config.yaml
encoder_arch: "vit"
dataset: "photos of plants, animals and fungi (iNaturalist)"
encoder_norm: "layernorm"
encoder_layers: 12
encoder_width: 256
decoder_norm: "groupnorm"
decoder_widths: [48, 96, 96, 96]
epochs: 3.9
final_lr_fraction: 0
adamw_weight_decay_other_params: 0
Rows from block 4 of the decoder of a small image FSQ autoencoder, named by matrix and row number. Each number is 500 + 40 x the weight over its row's rms, rounded and kept within 0 to 999. All counts start at 0. Numbers have three digits each.
After each channel's rows are labels from the 100 images, of 14976, where the channel reaches its highest value: "top examples" is what is common among them; "patch colour" is the nearest of a few named colours to the mean colour under the peak. Only what is clearly more common there than usual is listed. The data: photos of plants, animals and fungi (iNaturalist).
# conv: 3x3 conv (decoder.decb.0.1.conv.weight, 96x96x3x3, each kernel summed), inputs 0-23

conv.75:511493487516545426481507481637543502503462522493503508480495521508500460
top examples: class Aves; order Charadriiformes
patch colour: white; pink

conv.63:558496544525482537521491458511487512575471541481471491521534464540492506
top examples: phylum Arthropoda; class Insecta
patch colour: black

conv.8:528533497494506458508557508540534544628459525484485468487507557486489556
top examples: class Aves; order Charadriiformes
patch colour: grey

conv.72:489465473479513474473461588549475464657520467484516502478517542535577483
top examples: order Charadriiformes
patch colour: pink

conv.56:444482467462422486451462549526470486579523482476487502477509415511469482
top examples: phylum Tracheophyta; kingdom Plantae
patch colour: white

conv.53:559524486481555516502489433514515470454497485506483499504551488513478534
top examples: class Aves; order Charadriiformes
patch colour: grey

conv.16:549459433436493442485496517347463492475506492495537527538474521500500528
top examples: class Aves; order Charadriiformes
patch colour: grey

conv.73:487476510529619519533519592552482497497540504546518509507533550494492495
top examples: order Charadriiformes
patch colour: white; pink

conv.81:564544490511584497496490558512500442556485541480474510498523496556454534
top examples: kingdom Plantae; phylum Tracheophyta; class Magnoliopsida
patch colour: green