{
  "translate": 0.12,
  "encoder_norm": "layernorm",
  "encoder_norm_position": "pre",
  "encoder_moe_every": 1,
  "encoder_conv_stem": false,
  "decoder_blocks_per_level": 2,
  "precondition_frequency": 32
}
Rows from block 10 of the encoder of a small image FSQ autoencoder, named by matrix and row number. Rows with one number within an expert belong to one neuron, the router's apart. Each number is 128 + 32 x the weight over its row's rms, rounded and kept within 0 to 255. All counts start at 0. Numbers have three digits each. After the name is the row's rms in percent of the matrix's.
Before each expert's rows are labels from the 100 images, of 14976, where the router gives the expert most weight on average: "patch colour" is the nearest of a few named colours to the mean colour under the peak. Only what is clearly more common there than usual is listed. The data: photos of plants, animals and fungi (iNaturalist). In brackets: how many of the 100.
# router: slot weights (encoder.blocks.10.mlp.router.weight, 4x256, trained with AdamW), inputs 86-171
# up: expert up (encoder.blocks.10.mlp.up, 4x128x256), inputs 86-171
# down: expert down (encoder.blocks.10.mlp.down, 4x256x128, transposed), outputs 86-171

# expert 2
patch colour: white (50); cyan (42)
router.2 109:146120071137127125041095137137060101117149152139114160133108108118172158177140059116141145082133141125053168122113067158154141137099128124141123122108050113140188079094099126084130123159099095077160139101197078135133110094123136161210128196116149110171096125
up.0 069:147146143123128094137215158173116108130112117129086073128055083112100174146081093114156149144117134128151150083073165177119160123180190118164140162096126153119116172164123182162111139098157115123093071102110155078125131129150141123134145152156089080193154136
down.0 055:126136127165128124205108133144027110166088164086124190136134104131099049074161154117128149075154158120095096140091148120139098164147105097137124132094125089154131127155100120118087052133151143094088136151116117126123154146112126079166138162094151126138163122
up.1 076:152119178151131132144114091123140125116124169086098172101101167138138096136134118121061117189173150157071183132142052114073139116122168182158169154218159142137100179155103126144120164092110136150104078143129128144145127121162122071096136162112141134188036123
down.1 061:131115101101141092166095115126145112111133138106139112061144103076127179098092171171177146160114088163171145150115101069105131190119126197127130168147128111125183119052148130162168131111115106073097162123114145110111082103115168090094124170121158113103108108
up.2 085:185157119184124132135133073164170091173106104125102166083101188203036141106114131087159111152106086112137163161183132070161145132101126097150173122181154093151117102186140129154134143170100161179133171163100112123117128125115142096117159117132078129178105161
down.2 074:139110123114169152171099095139084139140114114139136083128175201144144064093080136178121135128117168083123081127098118121126113122121137103094203124132087125091153130129131148144171131132138137122140152126103082116140167151073155145123133106122109119105175111
up.3 113:147132113103138141137164120068094096157119079150101141142074148165160161105081093125091121144111102101165068090099070178138142087130106089092124163123140121086125148121104147139174102159108141110147110119078124121193211201141093131122106171100133131063142138
down.3 121:131141136038105141080120131126082221100100157133158138139116112112163137100069145137188165132106101179178109097160142142131126163123131128144153122120110173136064156138164127106135097201147129090255077096159145148085163124109095130101117143149089108110156112
up.4 133:104114093107095138142148082121062152110089155119216089088111153125116118162131145142154147047125100129119080101150110155119178164123112121145133171100098120099134128140173158126141123072123134111121089156129126120191149156100181180127125125177133068111137107
down.4 112:137130142145066184168088158118213169096143118089134160086152113107109075158134149141120104106155151109127167110092105146101138083115142160099106108126095148168076146122115084168154139065147094170061115166185171102147075186063200110137131104109063154101151146
up.5 120:130111160101145096141114101133108092103182211130104107094153031131131100144108103064129146097140140147096127147183187175182097134124127080088067183100073144112151179121135087114120146069117164112137136104151149075094120159122052166120111147122123104179108128
down.5 106:139149138151139129114115134075151176136117094115128120067110193150117192118134152228094081135183127157148128134133138115064138147137100187130157074121134159122064136100173106137120138131127091204141150085115123112166105101140133122095204085137159128070157139
up.6 088:135176119129119188145098153140085089151161097112138129179116103121107122124127152142122095161127129182183146169096115099133102094119170123116094132162146089164104134132159103129154163148131078128208219097130138170182100073099087143166110067100132133157103112
down.6 091:175130089098151150113128202149145088100110095172096177114143219109189118114119113097135133103142133139123124218167087145117134141082114160105146149062046118116202129147133124149122049115109139107141131152164128106069169128128107144131062122146132102169045174
up.7 094:185178179149145148119130143108125123075146110123144099178106178150065094137182180070145109081147137088118153091106102105083132138138105146129169108148163180141121153131149139142113084118159147162098100129084108117103168190136145149128113121151129118115077137
down.7 086:100120137131140125165118070191154161185084073155113153154128198108067139099117091109135132097135073155153133110154127112099124154137147125143173162213126082132155102131130096099154149143107135071184132072151125167126184198099160096095084090100114084091139089
up.8 101:132116145121168105146127101115139139123115152136066081146133079117158101125102110163148184139083193148066174155109165097235092155143164160143123188116132140156104156158091154102078102116106120183095098144122185176093164147123100120131162138138076140079187129
down.8 085:156124079136081155107210100127127122104138166124205153090109124092097116103146138102083135125172061070149110128174155124092162085149165114135076081106132106164155131104081150169119157149077129126131126092158071139162058169169136060147082105166138131168135110
up.9 071:133103091129110145103112109098139114103110145116143080079148117131064166116103134164099127172161109136135144144112141138136125123186098141123127134179160119143104116101058117167134142119128095149124120172149129122189077051094179136168120087160115091091121114
down.9 058:165135134138065127158178124079162154174114126107117123159167158096135124090128077106116176116131128162137151194118136088154202164131162079168102079139072058175138131116179101071155121084091174116190099139087116093120182184083185107157131177178132128162122112
up.10 137:176117109105125119139129155059122142138123133119126131109093199083102162129181108116100122138131091139144106135120121151142118145164116136177169147199092094136094133129141145153191113109166176132117092103109138174132153138171066135097078122119143102131157139
down.10 112:079095167123157075148121082151166106164084077120120139150111133113134152053198124113092086109146111128148170127099106112076149109117137180118088102103140148152172158154131104154139118062101152088111123161096152078158108174150146084094163176109121150116192153
up.11 075:192099084092105094149123135182131099122137081118127151108047105189067130105133122160171147083109136120155165072173142143124142059119087119106129134117146141104138124097094101105187122143136128128129124129137140118082122093171148118119078175152106206157168145
down.11 067:140168154110154150101158123120167137139191074157171116137123115170159090148170073130108127146095152118142088092135117065154137117145170073075120122116090151104115099162058212072137158106168108117100112095122056140121108093098150131173075141135114112111092097
up.12 104:078084139134097091180166143130151108141141152195178109082101108090128117058102116109154118079115095083140067145068090167066120094145106092149134104120153192159167176086100158201109148207138096136137163130157094130114146108116154162127121127163107168146193077
down.12 116:220135119089104085118176122103153135146238149118126160125080205122211164141114086110134138131110144145162172073147142129166155166173106089172198102097101089087126110153115142091097087162092157126132120089159128114126148064129103083121123112110171096137116171
up.13 131:102102117116121116122092212106056102099153150140157163135120122118189114093121063048091104076145147116156043116132063111150078083117121154118145114117115067127118133074217103105112127194123175148139127176188122136149159102127147157126140070144139121177175084
down.13 136:128139164127106130118149118156163119116137156128104120108107137119112138150109143120092124117159106118171119147142186172153047142134141163128105059129163136167137145178088133131155087087134136110156089084122152135110106134151096162125125083112173151115124048
up.14 058:120157135139094123135124161191121211095085148092116083097095125108149100057125156150144138186170130107109145149144126095133146089096143118196131057129098049101105096177128147171121147170148106135059162122113142156096122106094104106200155117117176120160127146
down.14 049:136044123139148157127102147118097100161157157165097180157181112122035181112111162027168135109081163083110090124118163141107121160105128076097100149124151094128109087075170083124175143143122151147198108055174136137125124140117117175107132117098137156092142138
up.15 082:105099129111147134126137122164113161167140108078179150177139111159128133160082157141132134120132115105172071163126139148166083138108164086107145111144138096115121126177155132152149219133053137141090186159139145121111061085097116157140138095125157138106123121
down.15 082:171053143134119142159109123074111103134151172188101136123166167112132130128121125080146134101094164103139142163160098183076195148127127113162064104154074096147093163067099180163113131137102113103160098152179111146145128144131154111128166193084132098109070180
up.16 119:104171195113138116131131085168157163168168071094153110194139104118096117187103124098113078136160099117163160202110186123138129097114161161128140142106133157118177110132148115137084104133140134118131105141084130110094180077061128102123164059134047164154129173
down.16 141:117109131124114139082107125134108120112078167081144119083127161092111147107135090147157131160090142185109143085174091059137128115114140146171132176194149081090140079083089152109147140125091067196128085088098130071118180124128129117177097162087120078094133148
up.17 112:082153129161150169152135142114136138134133141117126116147144167163106100143198138062126120110135116142105199152112154115082226106078141102081100135188108162129110202134167106133113164107139124197105167160128111097125084133147121140145147159168097144140154106
down.17 088:107134110166209048074158150119124091087159066144136152123216116089119109130144143114146133165128081151071178107112093087125111107149125189123184108123188104124191108163095167097137136072131125089121074132125129121118182125109116101081134161105113145125074100
up.18 070:141160162142096182139054116138157169103094159174164079167135092114089130187162114109093151180171160131079141159142133102069143164157162159127105110124162124162099165109123079143096158105132153144107047129140147091122137122188118144117074155160124131105124164
down.18 062:164152106180086093110182115184092118168155172163152143174111138078132138141067167141075125147173088118139090114113076137079132075086143150112104106154139128130138115154103150178122107093132125077135102112135152142139150141136152093139176104146078146131148187
up.19 084:073154090156170078138128097168086143114129139127127173091147103119109147141111125130108107136108130123132125068091126132119097149159062156140106141141144105179199076126117122127095217127159113145199180145117105136181109139154148146085230129142118104172105093
down.19 062:094118184138133110181127116127102060147130086127170138073038079144091103113147164107186167173106140155139102106134167145111120129169132124123113148129123102137116090128116132165118144191055069085079130117133098179120100134223134101122104110150083178120141131
up.20 067:138121157159151116162133169084114137156184119111143151131160115108083191154128108118136102221142141143150092101181092152154155142091152113172164080140119107121106089195188083127087178115115128136150164114154157140118105186066101090106130118153125211128119137
down.20 057:194102141137082169097182164125112136059102094141153141113111061140104129129174156094127158152130138120104139076166078049113121177082084125149140160159108124101102113110121150129145118116166138144166103135176175129160097217098139164170115160116113111083126119
up.21 119:169111126081138109119089142111116083097115131117107135076091203148135127099189140115130163116098141097169029207136123173176106162124140121122144159185120079152075131117096169141055142181126135119196110150155123140112095120157134156119158127176104105105173089
down.21 147:148157198153102132119149055144181099174169113100111076189094124163044146090144126106119101164114151091110111111093145185117138131133152124135091109163072093136126150129123129058158113142111145089137174081164139154103138171128081105106166127105156125136130122
up.22 102:124142147097103166119151168092157152154072081171120123122125213121155129163111148122133142160123118116132043133141162150154124035076180110109218133155163136098154042113142124141160203119117093111173084186077106112143187110120080112120097199130131130119139122
down.22 076:109110150170167099119109110169143150093112191187109126131104099081133183213102096090132128102130138117129142124113120140152094123121134131153090155150129179142157132097100143131164127108087157106132140136145042148134076182106089127141098080097075137095172125
up.23 052:194125168075122105136148087140098167113125107128188103147132083139084177165143146128211112159123149088129165120128110144124125089200111114159103169069132074107116196147075119084185120134101166140142066108080180101124110136093141126098141098120112130157105110
down.23 052:141162153188144069114088143104131152167131131109083147114125145116125154104112188150192078184116152105087155108099096207059117122170114111148046123143143132056137126146167132138114101158113167123137152119135139207099142185130104141138189082103129154110122165

# expert 3
patch colour: black (50)
router.3 088:120143145176143133137106114083104072106118097157143093093137179155191101067090138203149169142133125078131089131132117124104127138108111116148110147129045102148179141127118117105175131187112121156116065113109087141181132079154185160096094143144138138129128095
up.0 119:136128101139123143128118089154094096099164126162152113185116134177112074134146197132146073137118148104136203168106107111168160137082069104071111173079067065107077169092113113069193100179118114138122213105151151147106161129135115142131140135094160121135082170
down.0 134:160169110129112150151131087103161144204151096099130110158186188159155110121097075146104096143118066104125082173144098118142143116130120111079131088143112139107154126122087156118143118176153088117127099134078150090092166171141139175126148098132213136142140131
up.1 074:101092167121120172123065121092120107143088065188149109106151133103164133112137181143115213162106155101116132203115091120077116153105125180117104116110105165183082147156155094164146089138123111104117105139089146128103140166109127059108126111112092111052126139
down.1 061:107087118080180131131170181127131132116096142151132169132112119182124159082133142107175098136123086138106101135080106090165152150126139152144108089125107133136151116078116178117114138065125148145169115106122138108115143130096064156141085096181111103137095091
up.2 067:151084105139094128059108112084106147125088113142105209147136119080139148147108138131062122139201114146117165132136120114078122134102113096174123112121160127130160049141143062122111182113095123129151123126119133138109145126102076134116113067179103100120140160
down.2 059:146065165093122114140178090175140164086111132154105159109118116106060111069088146110165140124071173074131147079111113122067140155140178146133166156154147151068122121092124185123121152172140110125163077118141166126172088159093100097099120137133121058143113111
up.3 115:129139136144132140150076126127113075137123145165094084187066111102146117140132150109224140155166097123063156152098169109142108149140061114159075173143164133073160146153081099112135088150143071154106099080130072135114124158143172153123159119153105167173147148
down.3 136:118223180120108109129150113069128130127133161137110156104144152078093087126124161170080123090139124133081108123120132109102123102147181128172121138159146117154105077149188112143142086123084127158187153182142114147192076081142107195112122182141149125111085083
up.4 069:095168142162084086103191164147076129111104157125111156089110153183139151121132142130108092121143115167077172161185118122099124081166162177023107131105117128099128098196161157144092132061095124138165086131157129107155152154169166110196171082161115126101146136
down.4 059:144064124135150093115118119173137166140109142092134139181120097150123074103141081100149136140090090128104161090103117118135159159151069114110164122113121080118100208116157122130144096128126152043171140103153116087083167173131032112159153129147097143185129136
up.5 062:085150108119085054083136091209127122092136124120145190128084138103182173202168110077143058154141155132088150081105079153170177095061132114155136071180178131146139075195165115100080185085133115077140139136151122120126096213098131172127183120132106164130155081
down.5 051:090156148143113154062103121129111167176158154107162089100132094105140133127119132168150151075092170137102173124132113126116156145117102161144121113107179100128216130136145125195132159183173142106073151159129100133148135179143173069091115130146095086175130073
up.6 112:078138138117117110155118196096194141111108168153116128124121120117083179151125127192088156088136070099135123112136092143162150117191097029121130083147133125130097116106051107162149109063127123152146073155110159146076114122179108133166110093134098105102139116
down.6 132:126069131107151155102147095145121138172063164151152098116133117094103106066160123099098171134150161149110131092146148086096123182164125152074135122060148147107089179122091036140080086110153105150171145132143136126071117136179166077096115131114040183174164120
up.7 061:139139125101076011165131121183193138194120138096104211086117152163150167123119116131141070102081117122125061140136137196142134142129133131116123112136143163148124081183177099111096194135119116104104204152119113100143157187178083122166147153193096146104129146
down.7 046:132066112129145123189095151099100080153178108099124136172168121128165111174129132176170100104126049120175132104164156071113151097129191065140119125049164079164147089120216139122106117114086178060106105129143122127126158110113081133112114112183200034085119126
up.8 053:159153084099026073116048115092151069130156123142106122135159073120164108123172148168159120125086127123154154146109149125093123092130089190106168145175151117129184111084138167133123107101046152133099138135170168175118139175143091096145164160162092117150112113
down.8 043:145148134158112107131111111076156053144105057101165126041104146151158139109103095162137180127127090111145129138106081104098173220149132121167141098150113146092132138150111074132141090173118129056091145167118138172173112122153163076080149159156186107167145150
up.9 128:167121113092111146083109102113165189113187048171110121161147163068067114083167117071111118120106067148172172118086076118077167124066152157161189091109128170091102192109157186189065100083156146107158127127127134158144153122124191152167124150108159112161097159
down.9 139:155110125161130105130181123115105113146159113117122145168166120164134085090146065158130105146092118183137158110166097110085142132137143106102170159139130116159155124100073098115125122119162114090130070134133119096132180164088151132137138111092114126139111074
up.10 056:119141094122152119134075120127111110169127090115088124117113133121199122168167150131144172122153169115130133067144149139110108080139135145190185109159134109089099086113152107159069198171081144107104137158129139165172096156104095099135152125126089175123085109
down.10 043:112112143121165150090120117134149103091141071094136133152106094164157153118084174139122153088099124125180123181216101044080093137132174124178195168098074093154136111101123107137151130194159184145087150168122123163168152146104120114119132072135136129117155114
up.11 119:138143145188101196140158121181082109133167111193148156148123172148119147095183136128118112101182154083124102100115115105102142095096144121125110197097135092129142113092139174140155096115134173108107163136234160152126124075134102132151191157152145070111120131
down.11 121:153144161123122153101124079145124098117137155152150130135107159131140072139063132134100116204146025125101141123126134145172089069154148149106095148128126117191127169158154159167142143123142087139122092080122178057096114077158102140129163076150155124131142136
up.12 070:134092160151140093150130112207132118103133153071202150105109039147052077123155134115151122082096140099092166166147156130123166124031178058126109086140111128141116127155079100176090087119192155134142111173140153110130074172124130163110118131112104113142152157
down.12 050:132113170139135090032122119094128113113125114116104180129170164152111183091101070143101077153079137112089229071110135150138109139135161178125156104149119222075125087127175132122103139127143160133138110142109160175150140135140128094093105115107132125124114194
up.13 106:095100142147148089086108148172149151111154115139100118145161077134154146093117128106153134144142169167079121099126136174129086081149102127180173104115174155114102130179140115073084132142037132126100111129117188128078132148115095129110134189090146102142111145
down.13 078:103132138117106123119106123133116053154051137122188086087148117163090125114155154165127103178153161106156064162120115054154158145068143142136100089190155145147155138185085118054135114052113121085121124146156106112123091178119154149155238104157107129168151186
up.14 128:120137172118062107086141174148088157111110144133177144071163105134121101190122141141116120127157141049157155128100111127075198141073126105210069113118176142159126098160174113137154085123103180161129089113139071135151117042090146163129141131179127122123176142
down.14 095:106155135105131119195113139116128127134179073110071135079140167075213102109132215156107141118182125195106094162082159109160204094143116128168139158168122136150140102126117125146115163164108122089141114134119120174135075125115125133091133171152193078186141084
up.15 117:132096130159161097113124157105125162094151101082163148214139122195153115107181137163131141131112138127075063211125137161112095139093197123146125088128159167067098105150076155105120051116099130159101133164181140134093072053146236097065118139113123172167145131
down.15 141:139161120091119162143155088166187159132113089111198066070141104107177136128064144092099137093091068139202102105128131131109116107151091136067147103089151112106103164109155136168149132090191119145149159084089109165093176125079150159087105133147116092126176095
up.16 064:100109186120105103100105075104104142138086103106123158126150109120156189095097151128174095162128137144076118080114155152135145099102142156151160119175224085114172092137190122104074165192125092085123129162112089159068179134115139145166166160158114098108130157
down.16 049:118084177077128107132133151121084062125175156101195129090162121129123127100104183166205096112127128110069154107103130136076142125086128119138146068161095165148137132182126156138133088093190134091135169153137144112118124141109111133142086142133127085134133144
up.17 114:140121082192134113113116156103099151129136115098110149121149159116115164104129116155141121095173151118135099107137127138139147140068159109188126118146142098134163106087120173101085130190147119154122141130137135122125104070133152155106121127149166126067169159
down.17 104:137122148134170137143144053159118116114136127098126134123107132113103098082112171102126122104099094052139139130188124142111112177132126078095109153118130041214167162105111114158191073181153111135103132119097118151098121085113124093163134125099151131098199086
up.18 057:162173157119080095168125142152137145138127111140112100120136117111091104134098092106099125103125165133141110166133144178160134098114165134082154111150136078104141097112128084172100205154106092138175173129142151087173104172133156152169138102153119131119112059
down.18 045:137135166129111117094104132147118167113103158092148116164146089120158114098099150126109067150159194098085164160169103134141094128145129136102074117138110104174191178181167150117086122082209172103113150115156156094052100151125153111145092127105138121147123137
up.19 064:078135150143091148168103085138043169122158129149120173108128138060116192102123156143134150112180155118096132153153131125077204152052087099126145107122115088114080156073100118181146131153122088149171134087164150123184129061190167161162151155102061091088086136
down.19 053:149076131106125086202099069108157135132104135066136175094114108127186124131155177079108114095094113132094199116060143160154168076146091152164151092135167144135092066198174149136166149076144139143095137116134126078079131131125156122170127136091149162143126157
up.20 079:109139187151084070134123102131151175117085133089188075090086110135153138113102195119150161132156124118087125140084143102183120091085111182127148156109137150132116178051099124163162172181092111120144112150130138100134063111151135139149123138140104117063126101
down.20 056:163100096137187179157076105106131105107105081074139092117123121110117149122057129140143118062133165131077080093098140117105185103109148137113126129108120130085118125128116162132105144141105112139107115168132120166146091195091167139104162167172144085150121133
up.21 127:116137110134067214176115110184136114117108133156140144145101159144148128166072132142124140163155206071089124171067123137153105135151157086105087123119089163076173171098119115143125090110154132125153169061095102120158094119131191132138147144143131130127115141
down.21 123:149120138115135107136155167167097174142152095125150107154150110115084116137097112164077146145090052148147140086152123070088145102105137168109145080097072115219121153115166144107155153135111137142140174104163220079103117102119131160117128100089127116076110109
up.22 140:118129119179176134089119167109152119125127028116105124204156147144091117120112114118158164150144130101141135119162153080218132135157130154135108159121167136102106153115099117151167095169114119145122075165105151188157161080147172165117172117124166088122148128
down.22 170:117145069170148107124121134121091088140132152092137088116106118087183139104105138113159135168137092122142125117121164150118095172147135118206151142116144117121143128121157128099122067130102106174097085127116133153169161076102167184085121155128151150171088061
up.23 116:107167124157147108131099139176088107099124157151103142149119121096164117128134135112117145137135123177159132085153156134120167170139079135156120135151178136161147093112095124104096131088073163167088114131123167171176093117181159093155112158152128074087149069
down.23 078:123178134102142104129158110146109150169120067103097150144080083099198152138162097145151129080096170116148104118145138120120100088125093116084137096082132125073121126139121147081129111099119123112123220139141155085125204142070131092114096131099098099164139134

# expert 0
patch colour: blue (33)
router.0 132:163131105103140128126143132121136178068136163116129071082158104110093137101100132186110137129093130168145158130136111158126122094080114175094159153194125179113172092176128147183111123097184097101177123114143130145148128183172155140147030192104155143155083190
up.0 067:122172165163089088171122084170080101114128152125166179184164121081125121099103074139136177134128068141072108082134106111157164089117123147150140064173139127135145181126153142083087156123087124100157134135113086113136125164083183091090127134154150139101087127
down.0 057:119119136068108162082173096111165142140122073179102121087079117090135094111087104147120146145114113088127114155128086137081060184114167122101130185121168086127093100154117157156099148091169097107146094051108173137053172100088125104142168127140068148122131192
up.1 082:204136094163085135140167184142127128127112148056169186072139075160161098160166167133180161114156164143129105173139179122098172146098102109151156135079148128107131110111127109147102114088138157111122119132131118095160120102117119159131083125134182148201105090
down.1 066:157158158151118149110109156129115094203166095114090131168156143058132095078167123086165095078084090187147138157148120127150121109177117164079091122096123169138146160169117147091104158168139171112143141171073183148143166116145147098124130162093144077117166113
up.2 098:160136151187143082119090098141154138138163166114101147122147192136162148149081085106138146160163088123199185150117136067110091110106129180153111111110185071138123146149152122130102116162081089079210139090197172127085094124080155137135096143145149108123115161
down.2 087:131117132102154156151109140186132160155141159116088083162134121163165115130151108146150118124091076137167156176133139133129163179095122161108140100150103171094158181147156138131087150131150158142123139165128149128079127115143173110200087136073106124162059153
up.3 101:092121154107104112155094131137140104122081196143147098142177119089114154139148148153126160096117144189129170156101094113046099192122104132044173133106080122171134139168114110108121097166129153065152125151131142173150136093160122146101154165117070092139171087
down.3 087:100173115184103102104117107166127112149117144151208108172105128152160149101138157064082114133204123146111072109099233148165108097170113131174093163108166123104146170098139159107093210090088153110062088112092139107089110101140134138096128120169071158163090121
up.4 091:130159174132133143122147114201141114127105132031144169147120128113160197040111186104111140156107136119132096105144076176063144162040097096121168125066138139143151126106136110123142147162154124103119116189095138159040124136111142129088103072156155119105153114
down.4 092:110121147201093110067166095175109079103109116117130134164090159146150131175189135095117123123208128134121112115144228144139133124190146114090104139100131120122105154146084196089117139129123107102114190094069200050132088051119160129118100126140069122125135121
up.5 111:124136079144187100191125063137179159103125166135161100071142119045177132173128131138142168116146089144114119186168151164043135090104126150149154156142086112137195076166173119191091126128136143118119104159181112117142123107150153131132045184139181116176059120
down.5 130:144095158134105116086177157187097128141144127107084173164123128134118130141076118124120098119106144134193128088105173098125130128143118078166127113102162080089150157110146144121142124141105135178107114121127103092117035087119121099102207118162146110114178128
up.6 119:080147127099149108128102062117101148159143162097142112145136110134092134056155142157141121129162102141073107063145138192040136101133113159125141060149089161101130141123202107168123122120152109059139129184098078126084082088151177121110072116109149143096139113
down.6 129:135126069161207131137091098141081115094118143155126162085145096084140123144145062192090140140112197148121105125134117127133158087193134068151185098121138137072113198098181151107131139114102095092042087130201164119095122126144101111124177145117121138084140155
up.7 137:106173130089107080150063117081151103099149128089145169174095099178189149117116092204134110104143092105162089120121186086079074161134118165107157097114118106141136085140158112150101115098109115134116057167092116161063107128119153176136134143100145168133132159
down.7 115:094134130099130159087122139135154112121094174095112116183128090106105098128168150120089135118109086180125154118156065176089195112106088187080132182164152151135142149100150166137134131108109150100124107112175148130120134091153130120108105132110111095120117135
up.8 075:174144150133169128134161107152189167096126135128127177129098141168106118107120116136093152125076139169121091160148174164114108149130150199139150083196123092046142130131145133102131158163103211116164151135124087139176103147121118124108124101156135109105083182
down.8 060:117097135146106141085185163102132105151183098142131141150115084099172127089151097119174118156133100136139135139065100108144151120089180088087151080141156173138109090244104050118134098112138124044155059147122174121183152074092104106141102172145171098231145169
up.9 128:144121113114122126104094175142228124149119130145142098096089113122149138122186082075101183134172147147140151167113086142108111124085147153126143155097132107133165083143106098133118157155102125081113135141208163134079074089131187154109162130091100115204125150
down.9 102:130094165169071158108113125162147072108139134132189122111110101136137117108069136093064114097123144076159173112168106121173117123173109117103096077154140108120111198112136148162111109123170133111178132168131130139117158160099108098107172161156134144166171127
up.10 107:156127090116135141113124093124137090135094099124126140121103180116133086158113139162134164116122124080111116149110126095148133122141109117134041130090136134181098160118122094149147141182112174210139095157145127129117086097191104138077144113140045133130129135
down.10 077:113150114113108165128097067090118140153155134153123104109116096107130168089142158165103130097138105174094162176134161122134125142087138132134122130196107069099137091114142118105089160123135127166092120198136127122107171105089102123172101087077190200102152177
up.11 082:158175192104128060163147136199184116169098133124130152100163200103158196144119125118124164097165093092128072121072152149127128149166073190155109113076138115090136158145097138136115118159096127081137161089118130143136146170127119156117125087170106094122152127
down.11 061:115131137164069152131118088141168139110167169116129124174100154178156110137165039142122140130133154135113148157184177087208146150066159064180126102076120095112162166146134168103129104144091120111162133135129095122101196096093001115136133164106190062168110136
up.12 091:111146100140133121123104126144093125124106115130143158145111068176146099151117134148108095159134152143083087172060110127105121132059108151218141120121065137108127213126128139155115121119118071054119090120133152157130137065142110179189118180160130098148171103
down.12 075:074147092140078113130162101138157115169158147152091119102156194133075122160207064089132149094144129100123125124113107157082133125161161142098077129165145107143143120085168124081134202153117113070170110144155128092175158130140164127126112117145135064121172124
up.13 109:177123105101167111079103110160146105113108108157181113115089141107125119116103134140136127129162118161101150114075101095210127148089114129059091134114151169118148144053112111116169139140141150085163136142109135087174103172131080091178129162079120116142160172
down.13 117:084125124158177173112128156072120133160095109117110111130100124074079125109140126096183150178133152134102142134151095116094125196145116176154057117135123136091123145198111054081122162167098116074152142146120107187161100172153115071096087135132075128097167123
up.14 111:144150147172103177209146122085090164109122150188157140143080113093147122144133106077137096127188167203111149113108112087151165128118142133175135134111091077124065213125114115121122100114090148170089131074113176145146190104068163057076120111137093186211086166
down.14 114:168164135124099099186123166123135123171102098124102116162130143217145080124158157166120154139161115146106157119073144171080154145125129126090129140118162147112160099116100108151114110147124135071190164154086126119134082175165166163160140125231138091149123105
up.15 067:173179111142106128154133122122181140177114101110147102174135101156055113132120139055123137148157161141093085108133088171080106051115086112128159175137127112127102149122132139122116144149120081186096066095110143109161115114080133115122155127108108103192090094
down.15 049:099103131077138132133152094124120089148149159120135108065121075121102113154139135120169158124102112133104174115113122132108139124120164157103117103189083172087166127159081160107118098111127150081163124158148075123195149153149111102157135125151189068084168121
up.16 101:163118129102153080098072111144121167046122155168166088109088113137097119115126149130082112086129110085113121115152165137117173111125119119175133135132149089088112146124169172168148134127108177070111129127116136052084168076078083099163129109180163139109124137
down.16 096:128154119105148088113108135110166166089164164153155146122110096156073145156140097124105124086122129114144140064113107141106172138129186135138162117188146196140123170139202101160119147165182114122102103092139118113159089177143216113142145191178100074158096074
up.17 077:119168158174119154080157056146062195133117122093130134161119159168066072146134156143113155126137210112069100115131114141132152139162120114083169125164135097151156168116119120102097143136104158153118107130114119141156089133091144079120076117108107100118061042
down.17 064:146097146101184120157158137070105173141145110092103131090173098156184136151153138109142167129164192161135166141161131142126112133134145174090139130163076060072130032130136158127133156083128062145099133143119125118065064125143082137156099074112111084134115152
up.18 126:132124168147108216130102103117111113152153096073151145165161125169134110184083171092148098120123126045128047143147155111163167167113114051156133112119055080178110113088106077091182119125144131124136102103101117163147123073114110129062170037099093109132149126
down.18 145:098124096125123075108116123168101188095159144123163117151144169145088170071144107136125135113150131131140174168135139130089108088111178190120170196163168121146132177114144146191079118120152102150097136106170149120147131102173159188137097116100158092159113137
up.19 089:144073118108120150107134187204156151124150170134127074144151112108081103075104152150203085102115150128134105182193116139148105149097095128109179083092163106119131107137175143179118078081128114093178154122101084124122107143062156167110093111114114154148121186
down.19 095:117070186223163141088100104108175119157147116124129171158093111144166154094127072134138108207104100149091116132079168132120095153112125069185174099113123106109128144088110118054124143194109092098100081133132118155170126142166106122154139108135169107125102090
up.20 098:142101173149132150122080071126143083149132208124110102112119147169157162174085175120160128078101142142130183123116133094098146143108129145118118119088091162091172111090123153106124129130118116027183201132176098113114155132112133142175119153132122105138092143
down.20 093:116111125093157133157168130132115139119126070138136100126114081065098116122156093113095142108109058113156130161169139151089087129132133144146175122149163121125117097181176115162087172146163143170137063157058185160149140134192106092143099122138128150227160136
up.21 067:139091025100085073072153102125117126154103149088110128129166110119158129177166156122108109140161127070122145110153118111085103134155150118128080117080168120112082086147135164090086115038143173150134149183191105089127101075114107106162174087140138110142120184
down.21 055:145079150130156094117191132129075153072145072139142122138123150136110114161120149131129117119088088166144068125109103137163121121123157114124141160116151094113056140160067109116118041101128118112151064140123188122163199138121113122128161138133162119116084145
up.22 094:120148152111118141074143148155192186142148096139116125152113119128127119115149125095121130127157099142132114136161125153153089152074118113127142126094124138127120139114112151163092121123164099181127096120150117104112137093129076125114081132170146089195113099
down.22 074:182149144101072135133115113124141121140116090167186085070098134105131134166089142088121123097089136120124151151173082128110135129204100161137116093182161074102109162080111135078157127204171108115176066072143112158074126151155094097116152110107121133115156146
up.23 126:133146130110192152095086176095072064131052190158147116073123091097123123149116085140121118155157144073131128180114141146182134111081130107091101123116118097134106094173119175081097105200163084197126121132139129141136130120116162189174049119088089169133135112
down.23 105:114105158208170135136122143191150054114124117142126164150171148171073074104143138142099102165155132111157129103100115114158084099126178115166098138059093126179096159090151087085170150130133177133147163092134166186112164127118174107099180138124189115124120175